Rows from block 9 of a small image classifier, named by matrix and row number. Rows with one number within an expert belong to one neuron, the router's apart. Each number is 128 + 24 x the weight over its row's rms, rounded and kept within 0 to 255. All counts start at 0. Numbers have three digits each. After the name is the row's rms in percent of the matrix's.
Before each expert's rows are labels from the 100 images, of 14976, where the router gives the expert most weight on average: "patch colour" is the nearest of a few named colours to the mean colour under the peak. Only what is clearly more common there than usual is listed. The data: capsule endoscopy frames (Kvasir-Capsule). In brackets: how many of the 100, against the usual share in percent.
# router: router (model.blocks.9.mlp.router.weight, 16x192), inputs 64-127
# up: expert up (model.blocks.9.mlp.up, 16x96x192), inputs 64-127
# down: expert down (model.blocks.9.mlp.down, 16x192x96, transposed), outputs 64-127

# expert 3
patch colour: orange (48 vs 12)
router.3 101:111116103136104119147171155125124100148103156152161156125098107151099110075180128097114083123181126134159144135091136139175136111115149129116147107148102085147168169097101172151110093155111151
up.0 070:154098138121101157080120137115115131139151112129138088153159128100113156144129109148106096110097094162080117134160111125147140121119157146114074147115145118104142104119156148141135153110138138
down.0 076:111097161177165115106084105143109138106146126132124116131135145121106174110161129151118156149113173115145151122149138140103117132164113095132110159136148146130107114103148149113110120118143101
up.1 114:144140116105108161145161160117118104159112155154169161118123084173119108116133133119114096148186101132173136122101160142157130095099150156133141090151098097162139156122130151150130084162117154
down.1 091:141134133109116149131121119133122141141065145155163185153091105115124104061162159121136118141159107120148105098127149124133110137110140161118126108142132130133132177146107165150106114137134136
up.2 075:149169089115195083172082141138103109166090173132125127109125183133118092119097156147096149133144114122138126079094145132080089137165087152140171133122112118137133149130111120111173128157129133
down.2 092:157087121117127152062108112170147122131110070089122126178147129150157163117147127130099133136122136116104116178156100114130127100095142126137079146091149113141118167155128140099109132133153132
up.3 131:130138095110112150158151151109122104154101175148155159125092104155113099109143153109129107140187096126166134105101139133134117106096145164139151098163089093148139161103123149139114106166110163
down.3 099:137142125109118154124116114122136119114071127153173170137100087102117124100150158103129103147190112110146117108140139141123120151097142126093146099139121133162117189134101165169120118150099129
up.4 119:135138099118108146157156143124142106153101147157160162128104106175112116104150130122132112136193112141164131101100138138149118113085145148127161091157091094148153157128119156139106097155119178
down.4 093:127134122115127158130131116109133122140090145159172196137099095111094112098145145088125112141169107131126099107120115125114128147106164144102130116112132109151115168141108164152120102128111150
up.5 076:118121131149156116162113135158136109143085140140146158156137101114085168118156133142096119126149117108166179142118163135116118144122142138169144136137126109136117129082153175086123141138174134
down.5 083:158127096097111078136096126131089109169137151146106095130155136167168116103105178127123096169121108109105138115111093172137107086137151154118115137102143116167138119085134116115124091147123169
up.6 095:096076123154085158136162151105164127131133115139152152151130096116116175136151060131085108099146122151150149181113141114157145104064161126148141104164073113130119128125162166136114151138133147
down.6 093:146158125095122127150142150112109140159104158156153133103084097112109104109130169088135125136158098153151092088086122150116110136125127166103128129145111139120131167130091133156109130158097148
up.7 078:142151125131188097101118144146115108111111119098150091174130115131144122126111146164093126157156163119130115108145134125103148126136145130163090125088150145130121116161122120101160122114137109
down.7 068:103104134112128137135121148171113123149167163102097127130193149137181128151126136113114119119140145085102131125138119119142119078135159153114095093119149119150111091114145089100184089115137130
up.8 098:082102124158101142143178167117167124133131120137140165151119109143109172154169082142101118105144117133147160170117141105163152127061148111162137088145115108118125144122170154127092123139152143
down.8 095:156141093119114135149130117119068120150111175144148141086128132117125074077129165098135115153140120126125108097085104144116097152118142156108141134107113128136125158127092159163104150158086154
up.9 108:142166093101170124146118163136097080161116150133150128127102113168132084100115205123142132150176107078168139069108142152110113107152123140122156116137110113167126132111103145141120070153099140
down.9 111:143114150113141167105111095120124125140107116142148174140144082081126144107186136109117110153170126131134115116155121109113093140097150141119100116112146140146099183146110196170093100135146135
up.10 069:127112153120123127091135131124077134154146130116145104154157108145141145126123122135095105162104133128076136164151106148115152146075176105123063136095140162126130136130159129143135151131138137
down.10 073:125099150152139087123118078125139152084164113118084091137121168184135117093113100135100154132098120132108143146139113136154120155141113121160133135094110133098147116141137121147110156104130143
up.11 076:153132087103163097142086157166122142150106123119124122148137140114131120104115170148089111147157127100132141117107130136092125114152127134149141144119129129161127128103138151100158118145157146
down.11 084:143117088119131110115142175122102123130173083074114101134150138116138118180116143125110062114132135126110094153129132117145148107117141146136094151122143080127147106103148086125132126143115137
up.12 084:129178107126157114154116155173130082121100158097156127121111104116154088120127169151131088121170158138146115112132155091100133119142136143113137149137131110124130138140091138089165109138097129
down.12 094:111100126110123108114142133151110111122150110082121070150148123121179118140109147153140101152141161149088117139159106142148153113123164118137087130081154166141166105139103111100133119131132124
up.13 069:124090144130138141069140119113114140145176127113115116135141101099135145157109098140115083141100113138089127156156109167141141107113177130132089147086138147131141124124187153138122141118149145
down.13 083:149123152143157092123124092142122123095148097127114087122169196171127134121125100111123128168100164119106118144157115143127130151115096081147107172104162146107142108130131154126096125104168133
up.14 110:100099144171099143119159122099189133102123099142118146127129130124118187155169049130095148105131133137143143162128145098159117133059138123150144118144109099110126146141153134129111154117147130
down.14 107:151165115097094111160131143119109115163109190133147122099115123126106090109109169127138106101164096128134101082111116140135142105138102167091168117145114116148119149132113121148141122177083149
up.15 131:128113104113102167133168164108125118153099153152175163130110102173119145105165112098117096137182100135151152117100146136150124103087154159132138082154097087140144173096125169156102107159118165
down.15 099:142131131129124144133154133139116121155079152147152154121121109094116116106142140097125120132171092115140109117124144128145105151103125171107134109113108110138108186150079141168131110142116140
up.16 096:158156080084187089163096127149106106143096153109132143124105147136098088097110173139108148134154122101154158077102166139101102159166081142128153136150122118138121151099099134115146102149106145
down.16 115:165101118129115178072109114151127108131145100134118117139141091160142151106127126121104108164154110118082106143150103118124139088068151137126088136092156133159136172130143176132122104137144133
up.17 087:143218113113169106168121132147127088154094151126156138141118139155122083111104180132115130150164163116145141072085149116100098138162096162119158137130117134124124134107090129114140110150087141
down.17 105:133075140127124164074111126131125108111171078101119110157149118131130143131113138147152115144156144130093082135170113120138132125108153111116096149095153157157122141140126159114121101115143127

# expert 2
patch colour: grey (52 vs 7.6)
router.2 097:090159142139151089160125146154137133146075150157132149086109126145098112110124113114158166102119140123187184091083172142132130139144118152136169136166088103100118139124092152140109135106114102
up.0 119:112084153152133101084123107117121155112164100148083130136117099121121184105151094103118121118111142145121177191167133122169143120114139102126125130121144163108114094090144166126092145100177111
down.0 118:060146112177114089114147144149128120109172099137094115146173126120141146135117117173123166119110117108122138130159126138128161121151148108125150138109157137121156073106162114083113122091138117
up.1 082:148123117111150125095107167186109077164142151092108088150134161167116130101093167171115130140128096129128135127117115134102131098124108136121147159102151133156115111134117131120119135155140140
down.1 100:097123112144133152156132089120154140138125109150153140124082141148079113128122127168144151111137157168156135137088149133152118148138115128140149161172060109105126148151125163122173140133108107
up.2 104:088106168162137115111158130102137139062183091149092124144113085118136173130146082113142138118116165137126166163126142142155148153141149062128128149149147132087123096133123145117086159086164101
down.2 107:092106126151107090106101132122123120126151118135092134171171113102107151120115084175150172104101124134110123148137098127128151112155153079110131128127121152116115087125152153118107115101116104
up.3 115:089109098115118130130180148152123120125126118124165139155116070119092127161100096179128135117149088144143151124115134121159151122128147153149119146142108101120118131166124162137105148130096138
down.3 122:129152116134134108163124136131114098133128160149126133107142130145140098099126161116178155118123114098173116067125154178117137105158139140113191098160108143164151131113105164110100083170135118
up.4 105:110098161120108152097175112124126116128142086142130128170129100112133155151152123132091103153133117164084138179160108118146126123109136105134069138097159145134163124153155137143127142103176144
down.4 093:118137137136138170121142147166127125101055132139144145131109106141131153133161111109104133187177167094106171135134113092090121154089152129164090152108116123140092140136110128117116132104168133
up.5 086:150106124111102164117137162134121110169142100131129126140168155139143150133128126120070106155151079117099159156109106159156126102099137131129107092133133128171129147092176117138117100168128187
down.5 087:149099138121151134108117088098115160132148125148149114112095109164078113129170162114120113149111113130087116138098131140143068114135117148105113144113063111076101117141146148122096188122117162
up.6 100:145139109075102139131135127122080095154151171117154129126113088156136068121110167116156119127170141089132078112117107171114128123147149185096127106127128121164120136175104130155103111137102148
down.6 121:126166105139126136168143171118157134127099117099125183138146111124161109141107143106097112110128092124159116120084144135121144116100133147146196098179133119132121129117122117114158120161095149
up.7 098:138111132128114126114134138131112138143174131127121102143147176124115110140140142149076093152124123121089118155142111122138137131127128093120096156105176128111127111114150122102144132108161139
down.7 097:171132126075134162131123098091065138144108149140160128133079084130130122090142178046102141153118107132108108095130116160139110155143116148121128158109127146158149164120117132177122131160136154
up.8 093:162145133113141177127170095113145112164098150124173170112110145169139102126153144101130114143163145103134078131117115129136134134105145175109126106130095108124144189154116102188122098163102148
down.8 103:127156112101128131193123160103124118162100138097170155140080102143131081104091137089097108141141111145163158109098137178130135110119157165135131142181087126097114160139137124141140100151125138
up.9 103:114107148124138120128156144121121119127158106146100099160128142102134130116128144130090107166126155118106126143138107163132167117129146099118101119091142152124144112113143141097118127100144130
down.9 098:121139108087121132121142096139109186187091171123161161116125090109107128123152131124116122155107090090153125110132110158142072155133081171116126143118139152161141117125125159135104101156153143
up.10 098:155124137115161110129075107140093125158097176156136123087104166138119095079130165083124133151123150142116131123104129145123080147135087156063136102101141120137166128091084137157112097135126140
down.10 106:069115123098161152125125102135137136108099151126167133148101112073107157107139130135074126140153145139099150120128153106119109157102107109136116129100128142120086151116128143127119136120162109
up.11 101:142100115098067139101170146113095115160157118099126088132174114138130105142120139135128116138097117103116097125132084151137157108140170124122120116113114147166158109142162123130120120172133172
down.11 097:160126147104124129102084126121089152119134118093132134144153126103142124126130141102133091147100152101101109137155038129129104141145126148089097133068162159144168112119117127124135143132101122
up.12 112:138119123096081127103144129116077141131164119085124102148170113133136092146109118126137116136116142115109098140118085157125144104126163162140092153112130133142107128173118116139142134128104118
down.12 086:155139128115157107141098135159117122157138125069104060136142157126123123089114163104157103141124123131092163121152109097106130125151153141106118117090155132145106122091097086112173114141118128
up.13 092:134087149090114137092134125120088144113143133114145128147110106128128165103159148120116094179158169143100120147173104126119123099126171121107109096097177177172170137138124148154120128126159135
down.13 083:145181141140098141179111106104157165132079151107146179130132129137143127103142096104129095085140162159131153097120120108089068155091113131161141121153116120111114150161097100120185149147108106
up.14 094:159095153098096142076140104111104130115160108127118095132124135110129131120143131099104103162123124142104108169155075123115138121099136130105087155094142169134146127132157143133139114120121148
down.14 078:185149175111136125131121137135101124142121141103177117137135127159133106083147178117147126149123133143091125104151129121125126161124104145103111123083141134133124170130096167116170126144122092
up.15 097:155107112079129142115155126143104109147132109112142102160154151118141114134121115137078074171178130120093096138143075117134130112097133148116085126068139129127140133147157122129168116155124162
down.15 078:156134114140114130131085136102090126156129172134141100106134078148133102100169131071168104147137125095125117104158087177119111122109144143072133128113108113158114159138117131148133090138118157
up.16 113:081112105153105128139155152160153101134118089126111160153135101141103158152137078189101139104155100144156177138111143138152151102103152111174146140156117102147089133119140143119120155118150136
down.16 119:131151129151155109155114099130106107129144137141109109110124127167137109105097129148161158127129119101156135095130127153100143131167105122132195134130127158140146107144126143120119102147123114
up.17 086:178147104129165122123073112155095137181116149177120134103131171128125100088128150084141118120143096108124124103107139146137089122115102146065137115114155118144142153096109141137123081183133151
down.17 097:093174113106128147135123122158131147124085124100185146134102126090143115130144132114107091176138140160126144103096134128134119164095135169143134110149128115133134176121115140149144134164146128

# expert 10
patch colour: orange (75 vs 12)
router.10 092:114143094165153097151125120140158115121118115115101150085116178163148139147107106092083161105145108133148115098084146119121142108117104107140160089155105086113157137113150087095170090160137139
up.0 099:133145132147128084124161121093124132095155124138106090123136164164167114156118144102141111112144160101119107142138139141123147098160106095116134132116119129084135097155099096115153116076134101
down.0 102:076125130159159086124108099116149139104152122121083101102101181111144156091150145109108178133086160135112162130135172136113132147126094063125121111110152144100120080074119090085097125099143100
up.1 100:133129113147149134124117109174111108131107126172137176110084110136114161109157097123093139133142114174134163129115142106144097135108094126116146144148107130111137177059139163130102133138160136
down.1 102:131099078131117143125139133170127106132117112095142130176115116135142146127094110135091117147127104138109151155098094121129120091078164153145097145120123133132103142119152154105126098133135135
up.2 097:179133117109119156113117138137101145125100144131174125124112130111100125129156118113102121189151128141107127125141100122137114144118098161107092140085119123139133182148122146149108142142111141
down.2 081:107116128139098115149108143147143122102120142124135150122124130132109125162118124167125125076102148108174162103129115117118149107095135114146176154147086095118119095163154179095132133124161117
up.3 116:167103139081114148095126116111082144149128150129167100147146098118092099110159130115120104157141141133109093130148077144126089130114150179102073139068132148143121125153126156187124158132125143
down.3 071:172119117124170105165136109163074089112133155095135120134128162155133125128113094138122096097142093099135092111123134141124122111131128141139125139116131094141119121107167123111174139171110131
up.4 094:123117092125144146123117137140133098163097140135162156145128116151105169142146117137068131154147113109138118136103132128138119116102135133158134112099104142159130136130155163123133140157159172
down.4 101:141137083100131102156116132161097133173139135119134116113088109182140119097082173085166111133113125134122108092140104156133140134149118127149135130115077118160126151116137135111126078182114162
up.5 085:133131143113172101116100092137128180113101153195130108115117122126124143090170145104118151173063135116125144128134114170097109170135092100091099122081156166170162121106095158142092131104167144
down.5 088:107108100116174125104127123170114142143088149159158111101122093128113131135156134152089155162133138122119145071137116140111121135128120140166106129114118156123112115142112131139119159085120130
up.6 111:135108118095096120100134099093066131157130162154133102138158096119092107110145118117127111143110134122108102135153089151149107148117137161088091134092154160133127126175111167175118169119121168
down.6 069:167127094128149136125142178167130160105145121104127157091134157175161174144127135134143101114135126113168096112102169128103140110101157122142151110130115108173130140104187136111167081179117174
up.7 102:136114104118106160140147131124128144143111115081135147166151105114125140164109114154108118135097110123147128129122096140148141103096185135145135116130121123155122117160160123132161120145139153
down.7 109:138130094133108100148144147106128158155116147145138154128128136156115076124115144100138103125118097109158127107064128143151130103121132136137165057144135108148137125136110133117122126163119172
up.8 102:136121115143146104152132109159150105159094139174126170120080115101128175099172098145063139139125141149138152125138150114127100139104108127124138121134112108150106189094157165127112111144166133
down.8 104:147101124134121146139113147148117118174150138105142127182139114164105160132093110140097104140124076123118124145130101129126132081119170134121104135112100124139080140116146153116102107150133156
up.9 117:125137140139145101136100113114129136117172144112101084088158187169147100137106141090141153116106119082116110126144143148120143094151102102110134115109172174132129088123133097117127114099158106
down.9 116:098162154112175089134145099117135149130134144159108132090107171143125133122143154107133156141099169120144153108135165116082103193169081108114145133111169131101161089115088120133106134106149125
up.10 092:136109137131091170124184105125143102099120114122134109111140126120138122164161117113127116134145150172072086138194106099144125126099122129129101126109145134116155165170106097133146121099120085
down.10 089:123127136123137139127086115147106082125093146148122126140092101153115172137141133168112157158129112143124170115155113121089118180117135117165113125134113173136110121145125148155116135128170119
up.11 108:142158134118134115141114124118151118110155131123093084104134176161165084156109155103167114129159140103134120125134128135106136104166098111104131136124164131110138088154100080104162117096108107
down.11 112:100144145142169076130125086121162157099115119142057091098089167127171132128139110123131149119108168150092153150146160114116153170155101098129137142094148157094157097094140123104084145100114107
up.12 111:166107119130113147140150103120124152146102168186147157106137149144122153123164120091108114126128113131132125123110128129145026134103087140107133134125100111123145166104149116180154139160141159
down.12 109:134102139121099158125109110120150127112114126164186152153108115133097136094156098157109113108129141156108125180137119106162086133112142129143121165136094117106128165122116163178122138113127108
up.13 094:146109148141136138129142151108139178152112127128123144146152129147116177119161100127086139143142149108119158162128125124164105144090129106151115112139155159149129145111187139133099147127181179
down.13 094:176158093094118133169142122145122139181131150137150173103118121159111089093109152099146135112112091155096086126089127146128121127118129157135155133155077089118107166151116152122126095195093160
up.14 094:130158138126146105149106133128138116118137140128114067118118178164164098146113189090156124106152151123140137124134132121109142126163081113124122126127174119094133090133095086108146104087110104
down.14 098:093162121144164085105120089125163123120140115145066121130091134102155139155143108120123159142091150141118153139154165126115126181138094113129130126085145159114157106098140090102092130109142131
up.15 071:147144116077130130091081117159091133139119143132138121141158144140122112112142147167073131156145117148087103134129115127141088122117098168110105135079170152139138132116152151126145120150141137
down.15 077:122164169151115105104156106148138145112076126121144149080097078110143115127130141120148145107127165142133138093102112109111162151135123130126134132119106138111098135185126101142146113139107122
up.16 091:127116103126121107125111136146138115174074147151148167128139111115104185128148094155078139135110123120125140144114148097154116115094135123121113122140126115154151158102168146145141141170169181
down.16 096:171140088093149159145130113148092115171124123110140143117083109187121123107083166132119113130155085144111134087105110142123126110123150130148093109116064097136122151105137157155135068176112133
up.17 108:144098166135125142121118106068136152157099154188155165104118144134127150117203113090098125128102130117138139137112139128149104151094132133134147081126136123127142162094151158155119128125142174
down.17 117:137113097099108141129125135111114136136123132148191158123092091132109119105153138154120134139126101160126135116115108133159113115125136174142131163148080111115126168134127187174106135153116131

# expert 15
patch colour: black (29 vs 1.3)
router.15 101:113113129112107140118119142113086150158123158157158170140136096117086136113146144115115108163153105135115165124106091182154121126108169173127104075129129122159126147127119158172122150128144172
up.0 105:084158170152138147147132095115166162094114125166169164111103104091134133129131126117152130128134171180145142112132160113134083147101096128122147109142117144108166149136077150146103139095135092
down.0 102:157158115074140088135165142100101131146111146114168101098120123153107105131080144092150141117148124128143104099105160137087102142150122123160136117134078108143129146166117109142146140138102124
up.1 115:132121080124118132102133149131076082164157140131145106171163100121103080129107149137142102129164103109130126119122114157122139113136159137103117111105108111168123117139123137126136132167094151
down.1 104:096106137156116116124111104127128118118136166163097142134125080108137122099140122085185106138154108147152182125114124179166132124109150146122119118143143166154148146108115151165097102140148148
up.2 113:088115171130124143149143108089140161139104149159130169077075101103132138115147091083139153110104136159150148129121148117132103163116127130102138105175103105116172149114138168144109144106117118
down.2 114:132171136105158124174135103119125143137124141129109109071092169148108096124114152098127159096069133121150133117085150130105091141200089136124142144141100113115136130127093096129165135150121138
up.3 093:106121144120099141115103101120103120129157132114136146119096070094120132118127151113164110124134106165095078107149110149141135141123147142042128115104124145126183129127103147117131098134134132
down.3 094:126106153131115087139121126112096137117150162136074093112133098132101137134128122133149177098087114133146130107124112169128108119149112120138148181138101124097141086102112111144118162090142103
up.4 103:112123102112117116116108152133093089156156147109147131155179086102118110147099115163136128105140103096145122114119090174131137122139142126105132131133144124154109120160142134101130138148098164
down.4 100:111139125124135106151118119109109138157128163174110155136160094123128131110143110112169122141179108114154172095100133155169118149097141117130154079155133138172132139105110152154081135133148121
up.5 106:104118133137105134108129111154138119132123108120149143141082086086129132135127114140155116104131141171123121116138135110118110136122151159094121124142122114136171149154138133120142103147096107
down.5 101:141108142115142089151141126112093158136131160141133127076088132147096076101084132114149163105069087112169140104115118169127094160148111160124177160182119109123169076111112129122143126141088146
up.6 109:113114082110098121118141159109097072157161159123140123177144091146122125114115145132135096119160096109123120117115110166141155092155150141097122114108128113164166122139123152136130119183113168
down.6 104:096100125138106135115134118134117117147123153175103137131145108127134128111139128074133117139165089150115149129141111149161132107107137125118108095121133142158168102092112149165105105121134163
up.7 121:147147094134113126147110129148130123151144102085104147129147150141185119141094151108106130110119090119170092120097130131129184088138167108125166122145101103124171129109151115072147084151096145
down.7 121:109112133136100170116140114160160105089130112114129124144115111126158155182117114159128109129175147152114140144145129078144141099075158142157100142129138125140155172179115117116148117119142122
up.8 110:136103081118090115112110142099086096171156152111135114167169107125118114142107122147144106127147092097121124112118123167138143097138152145109140122114137123163089097141150152127117133159094147
down.8 105:075120130145096121121124134133121142136112162174124125132120090105134129119114125083147107119153114146143163115118127140157120139123142119117148090110138138188138148099113159146105109102156170
up.9 088:135103121142108107137102160159118143139162119134117138153142122138125141092143099175097114150077116130135163154141114147130168127118124132150103115134141141127078099108181169142102115132140137
down.9 099:086119158148126131113134109106127123097142083122095144129129154104176150140134136140113127112163146114135158122152148152146163122130148075136120086121173156161144111133137106123133120108160120
up.10 087:164131094176145105145141131120161137111120132118132150117152187163091143115173131108086143116105093119182117133128152126123086107132115106152193117138106099115145138114127134124121136124153137
down.10 087:114099121126097128147125136108079169144131161121110151106168152135123127106124140107109106135109105098113120141116119178131170118119137150169143067137130133179129133111101168146132098140102174
up.11 084:125122126102125109120108140125077157143132150151132127127108142131123126085138139120117096166155115172097168131149128168155122126122149163135089111110120121154142107091127190136090131103144141
down.11 095:109088170163124124127153095115139118104169116133081136119158130098148171128126106125159144116107124156144130161157140149149139105129188084147130110131164158142164110109143129101111151094122132
up.12 097:110113160137113116090108140164114132126137135130131165160094099091141148081129147155105100158104117140099154148151112132160163149130175122129102104109140153155129107082134158125097119140164120
down.12 105:098095161172125136101138137113131102077142088122112144149147095114153141149138118149136168122136162155138156145169144117136160124111159079112120132113163140152119109154138113094123124071141073
up.13 090:170115139135144128145136117144155166137110113116115158121134153122106158106147108134063125170118103143122168154120140167141117117111125104177111100121119115122110133103165136145121159136165146
down.13 098:118066111118119133123158122107135150122159098087090146147126146110164151143144124123090115115129121133139102167138127136170159096114153109157125148133115111127124102116160132102143130119138145
up.14 110:121131072098109108102123159113071103156166157111142103148177104130102112132095145166150122114142102072146100107099104154143131103147135155102119129111127122158111105150141157140128134158085147
down.14 106:101118119101145113132114116117117091149090184178119149128127104128106144096161119123135129129149105091147157094111139173142111132105132143107148088141138152170155113118129170140097122120160166
up.15 096:116100141122100134085112096158084113128156146108135142143104089091145114098116128130143101115135093182098115128150105117145120124132147155056132137097137152154184153124126146150131087124090123
down.15 096:136100161140136095115149125098115128123182164156111121081121128132097112083112107099142152082093149126149147107115113143154139155166126097129106143174130131083122093108126134126118156071130105
up.16 097:134101121118138134142109147126121149125110134125142147165159142145116157109140119148080127156110095128133152182124120166148153138113143128166103128108125125147086140090151132136118145129192123
down.16 101:105112125142102120117195129096150140118158109123100137154128144114157147177132117114083130123118133118133122151107138136147150107121164073155126132111153150131139101144143120095118107114165146
up.17 090:095093171122127132123113143165107121104112107114130140156065115086133123100156139146098115157104121159113142118152093138137131167105145112130088126106164184140140123083145160131132125108158115
down.17 095:131086165149084135093129116120115106124204075102103110169160100107158165165131105149133144119113164137145118163181142124134134132123139081143102152135136141117147115151173121116124131067126103

# expert 1
patch colour: grey (94 vs 7.6)
router.1 101:093120140150096150119120137162161102116147070111111143177119101111139166159109091164141133100124138140146126142116099109172185126091167123103147160152106097107119124166165132100134124104143113
up.0 089:146143134113160133099100093120107126099091120124118128113113096124151114137152137093126156179135140105095110116161115136099083163135158105119097094092161159174144155119138132168114121136159123
down.0 080:103127100116123092127163158133107121125138141115109127132164100080099093137074124099138123104149086098148133100100132143160152092168123158132175128154125093123151142128131144145136137147094118
up.1 091:112098148152147072108114125133146130147164123158113105123135153157144144129144115132103138131086110117121146160159154144127160116149111115107119142130168160123145109077151140108084130124158105
down.1 081:142109114129169106097117130118135112130126129137110134124158176124133151105178140107098102185132125077108135150163144152135118105106130097107110111084185165156110112107124137133130136150174138
up.2 129:154120165125121148112111084106128203110104122143157150123118111125099135110153123121160146129113159140111132126128130106120057185112125144141130156131120138094107139150098157194087156099138098
down.2 114:080129143132144108157120139139124130174139124139082149134118141129172148111154135120130094140108092120151147137124115167143137098118174102134137056152157127157136136079159124098143090119155145
up.3 097:123104160134166085100143152145127129127169135163101106141155155137146149101149125134102124133086126081116135174135154153135134134148112096128124131137152137127122121098148106105086139107146125
down.3 093:104126162147150129122137145143142114119127122114136109152152142107155144117158155121110104172177148142105117142164166113133119091126119096097108105085147124128161110115128162108095116098155105
up.4 112:157125145113113140111099091113136198121106118130174157112094133093104145120146113114149118126133149136111110110148134110139038175111108147140118158140145128105121149131094156201107160094122096
down.4 101:092115138121129151137125136166152133147122120148071159115122133119175126151148134115103130146112129117156139130111143155140153097105170115077129051153130138146140117100159109093124080118144131
up.5 091:130061132081116150078107117121051174156153141124154106134145128129138117100120129124153122139123151113084110144136124164118118146129141148088093140084137146177151120131153166158110134129118160
down.5 092:140087155144122157082112079118141152091158091129124117145174116120148116157108105107116128130100140102072133137154131137170148103117135130112104169117155164132147117146112097101147107093123125
up.6 092:090135143171108143126110123179164100091117098136091138155091071104141160149098089144128142095121130168145144145108143100134192139127158131111154156162128120098096124163143129106120140117131111
down.6 096:130115158118160170140109100195130108138107136136155152121089141124124137124147135149101093157138148096103124144133158119124092133117122176133131095150105093152131162127122174135119115142149124
up.7 087:115115128188124155137136125166165100104128079128105134150077105120116172142132125173138160084129133181176159137103144105127144129116138094121140131157119126104105130152137127074149103118136105
down.7 089:142117164127147168118136098157154114140100141146167128140092109150122128121123120188116128151169162155109143144118136120127122153111117134134109102132084090135144177164109159147109139133144114
up.8 099:127113102126142105150136121170099092139135117140114133143112102133153157110109153120126113144141077149137143109146155146120132081145143103103153125112128150193175114112149132098126075166126134
down.8 096:146134106110098128150122151120093160176130164133124153128143128117140090093148136081105102146130055100133120129119136165161132111102144161128128089137132081170093119102130085148108116189118170
up.9 100:093123148139149077138123134104119164104148133155089106118124163121118129093126140109108136144103138135126159164129143151110125144157119101124126143136129153103124097072127115126093160094138113
down.9 088:128123130141140100095105135150110124113129150143095099137137141079133165118171170112108096163139131125132147126145120155101096135123175093142112084119184129146126116112145128135111118075169121
up.10 098:117106169097112136077116085078078158112147126126135117143154099115110093127136114135140115169114165126093102132172111139148116155113140132105064152087133153136143129128136168172122128105116121
down.10 095:105087131129113104109131122113124121130182090129077122152153106142150150135089144130138123126089125127104129159161144151151162087138138102109112123110150154135124086115147123115125117103159115
up.11 093:106133103152114150156129148196169112122109084109133159141081092113142139171110108155129144106129133186138160124107139093150164120132156120092156135164109087090116148136150119088122128138112126
down.11 094:153105141120139169106133103162140102112095111161147147168080112136110146138123116147118108134139147132111139160136169111149115151096124134145110118117076082138138151161118153131123130129140134
up.12 111:122161113108137138134108095142132073132113139106151132100090094116167102128123154101138137125145128152142076064130114137098120143133125135092144115114104114160169151137135098125169070189087137
down.12 112:121124128147146131112132103185200090083106115141125131138101085135128161140114123160149160142170166152122102151161152107119140145139140112124113126096125152158162165139114181104128101095149108
up.13 081:086159097123138140157123136173141096129128110102131159149081102141154149126095113144129128116104098198157136108124114118137165099106154131085153127145105110115138128141138118096186091139123144
down.13 088:144156109140145178115128101150142120114125110151159147131063104114112125141159094171113114127137172157123146145131124099123148143120124120169124132149129126124141195161122160110129130110133134
up.14 113:119163137135167121117101103157138098107123118109111107091142152122166125137129138114162164106129160126155089120158157106082130132153106089109133135116140160138134143139108107108149117122123102
down.14 108:144104134097116156085131130136142127104114132101143138146152131149132155134151116112117115148136154133070125166166105116153116132079141116157072111092157153148104161179126107152112164112137099
up.15 090:141140169114184103117091121128134144125095138152138130124137125125117132119174132119120122154162157097112130128159142128116087152139107098123106104087184156149145157118102122147127147124158128
down.15 082:122140075147098110138156168128135126165143127122124112136135112131124134126104114155127130084121119149159130126108108110127154123176124149148159138156106090093118119146132103129149145143074110
up.16 106:108126170155101155110138084152131125106085106134102149100076094098149127134120113130177151127138160143151095141149130101139131161116145115126118147149132121113116155137100124159136119098114095
down.16 105:100135139124163138130123130198131071118124123155096155125087110134171161127126129153149137178155146123133116121115145152106122132148161113102134092130152136158139164075144142124154071142153148
up.17 069:107119121174118155137137118188136086134136096090117146166069075099100110165102084162153118114097127189168119120122107135141124154112139156089133135139121103096117145141153134126134132121169122
down.17 082:124139144124140196118122119181116099159089115120150135129061114145097131111151130166115115122153128156121133111130121125127127158104144138156140121136112110129157154105099125143120132127149119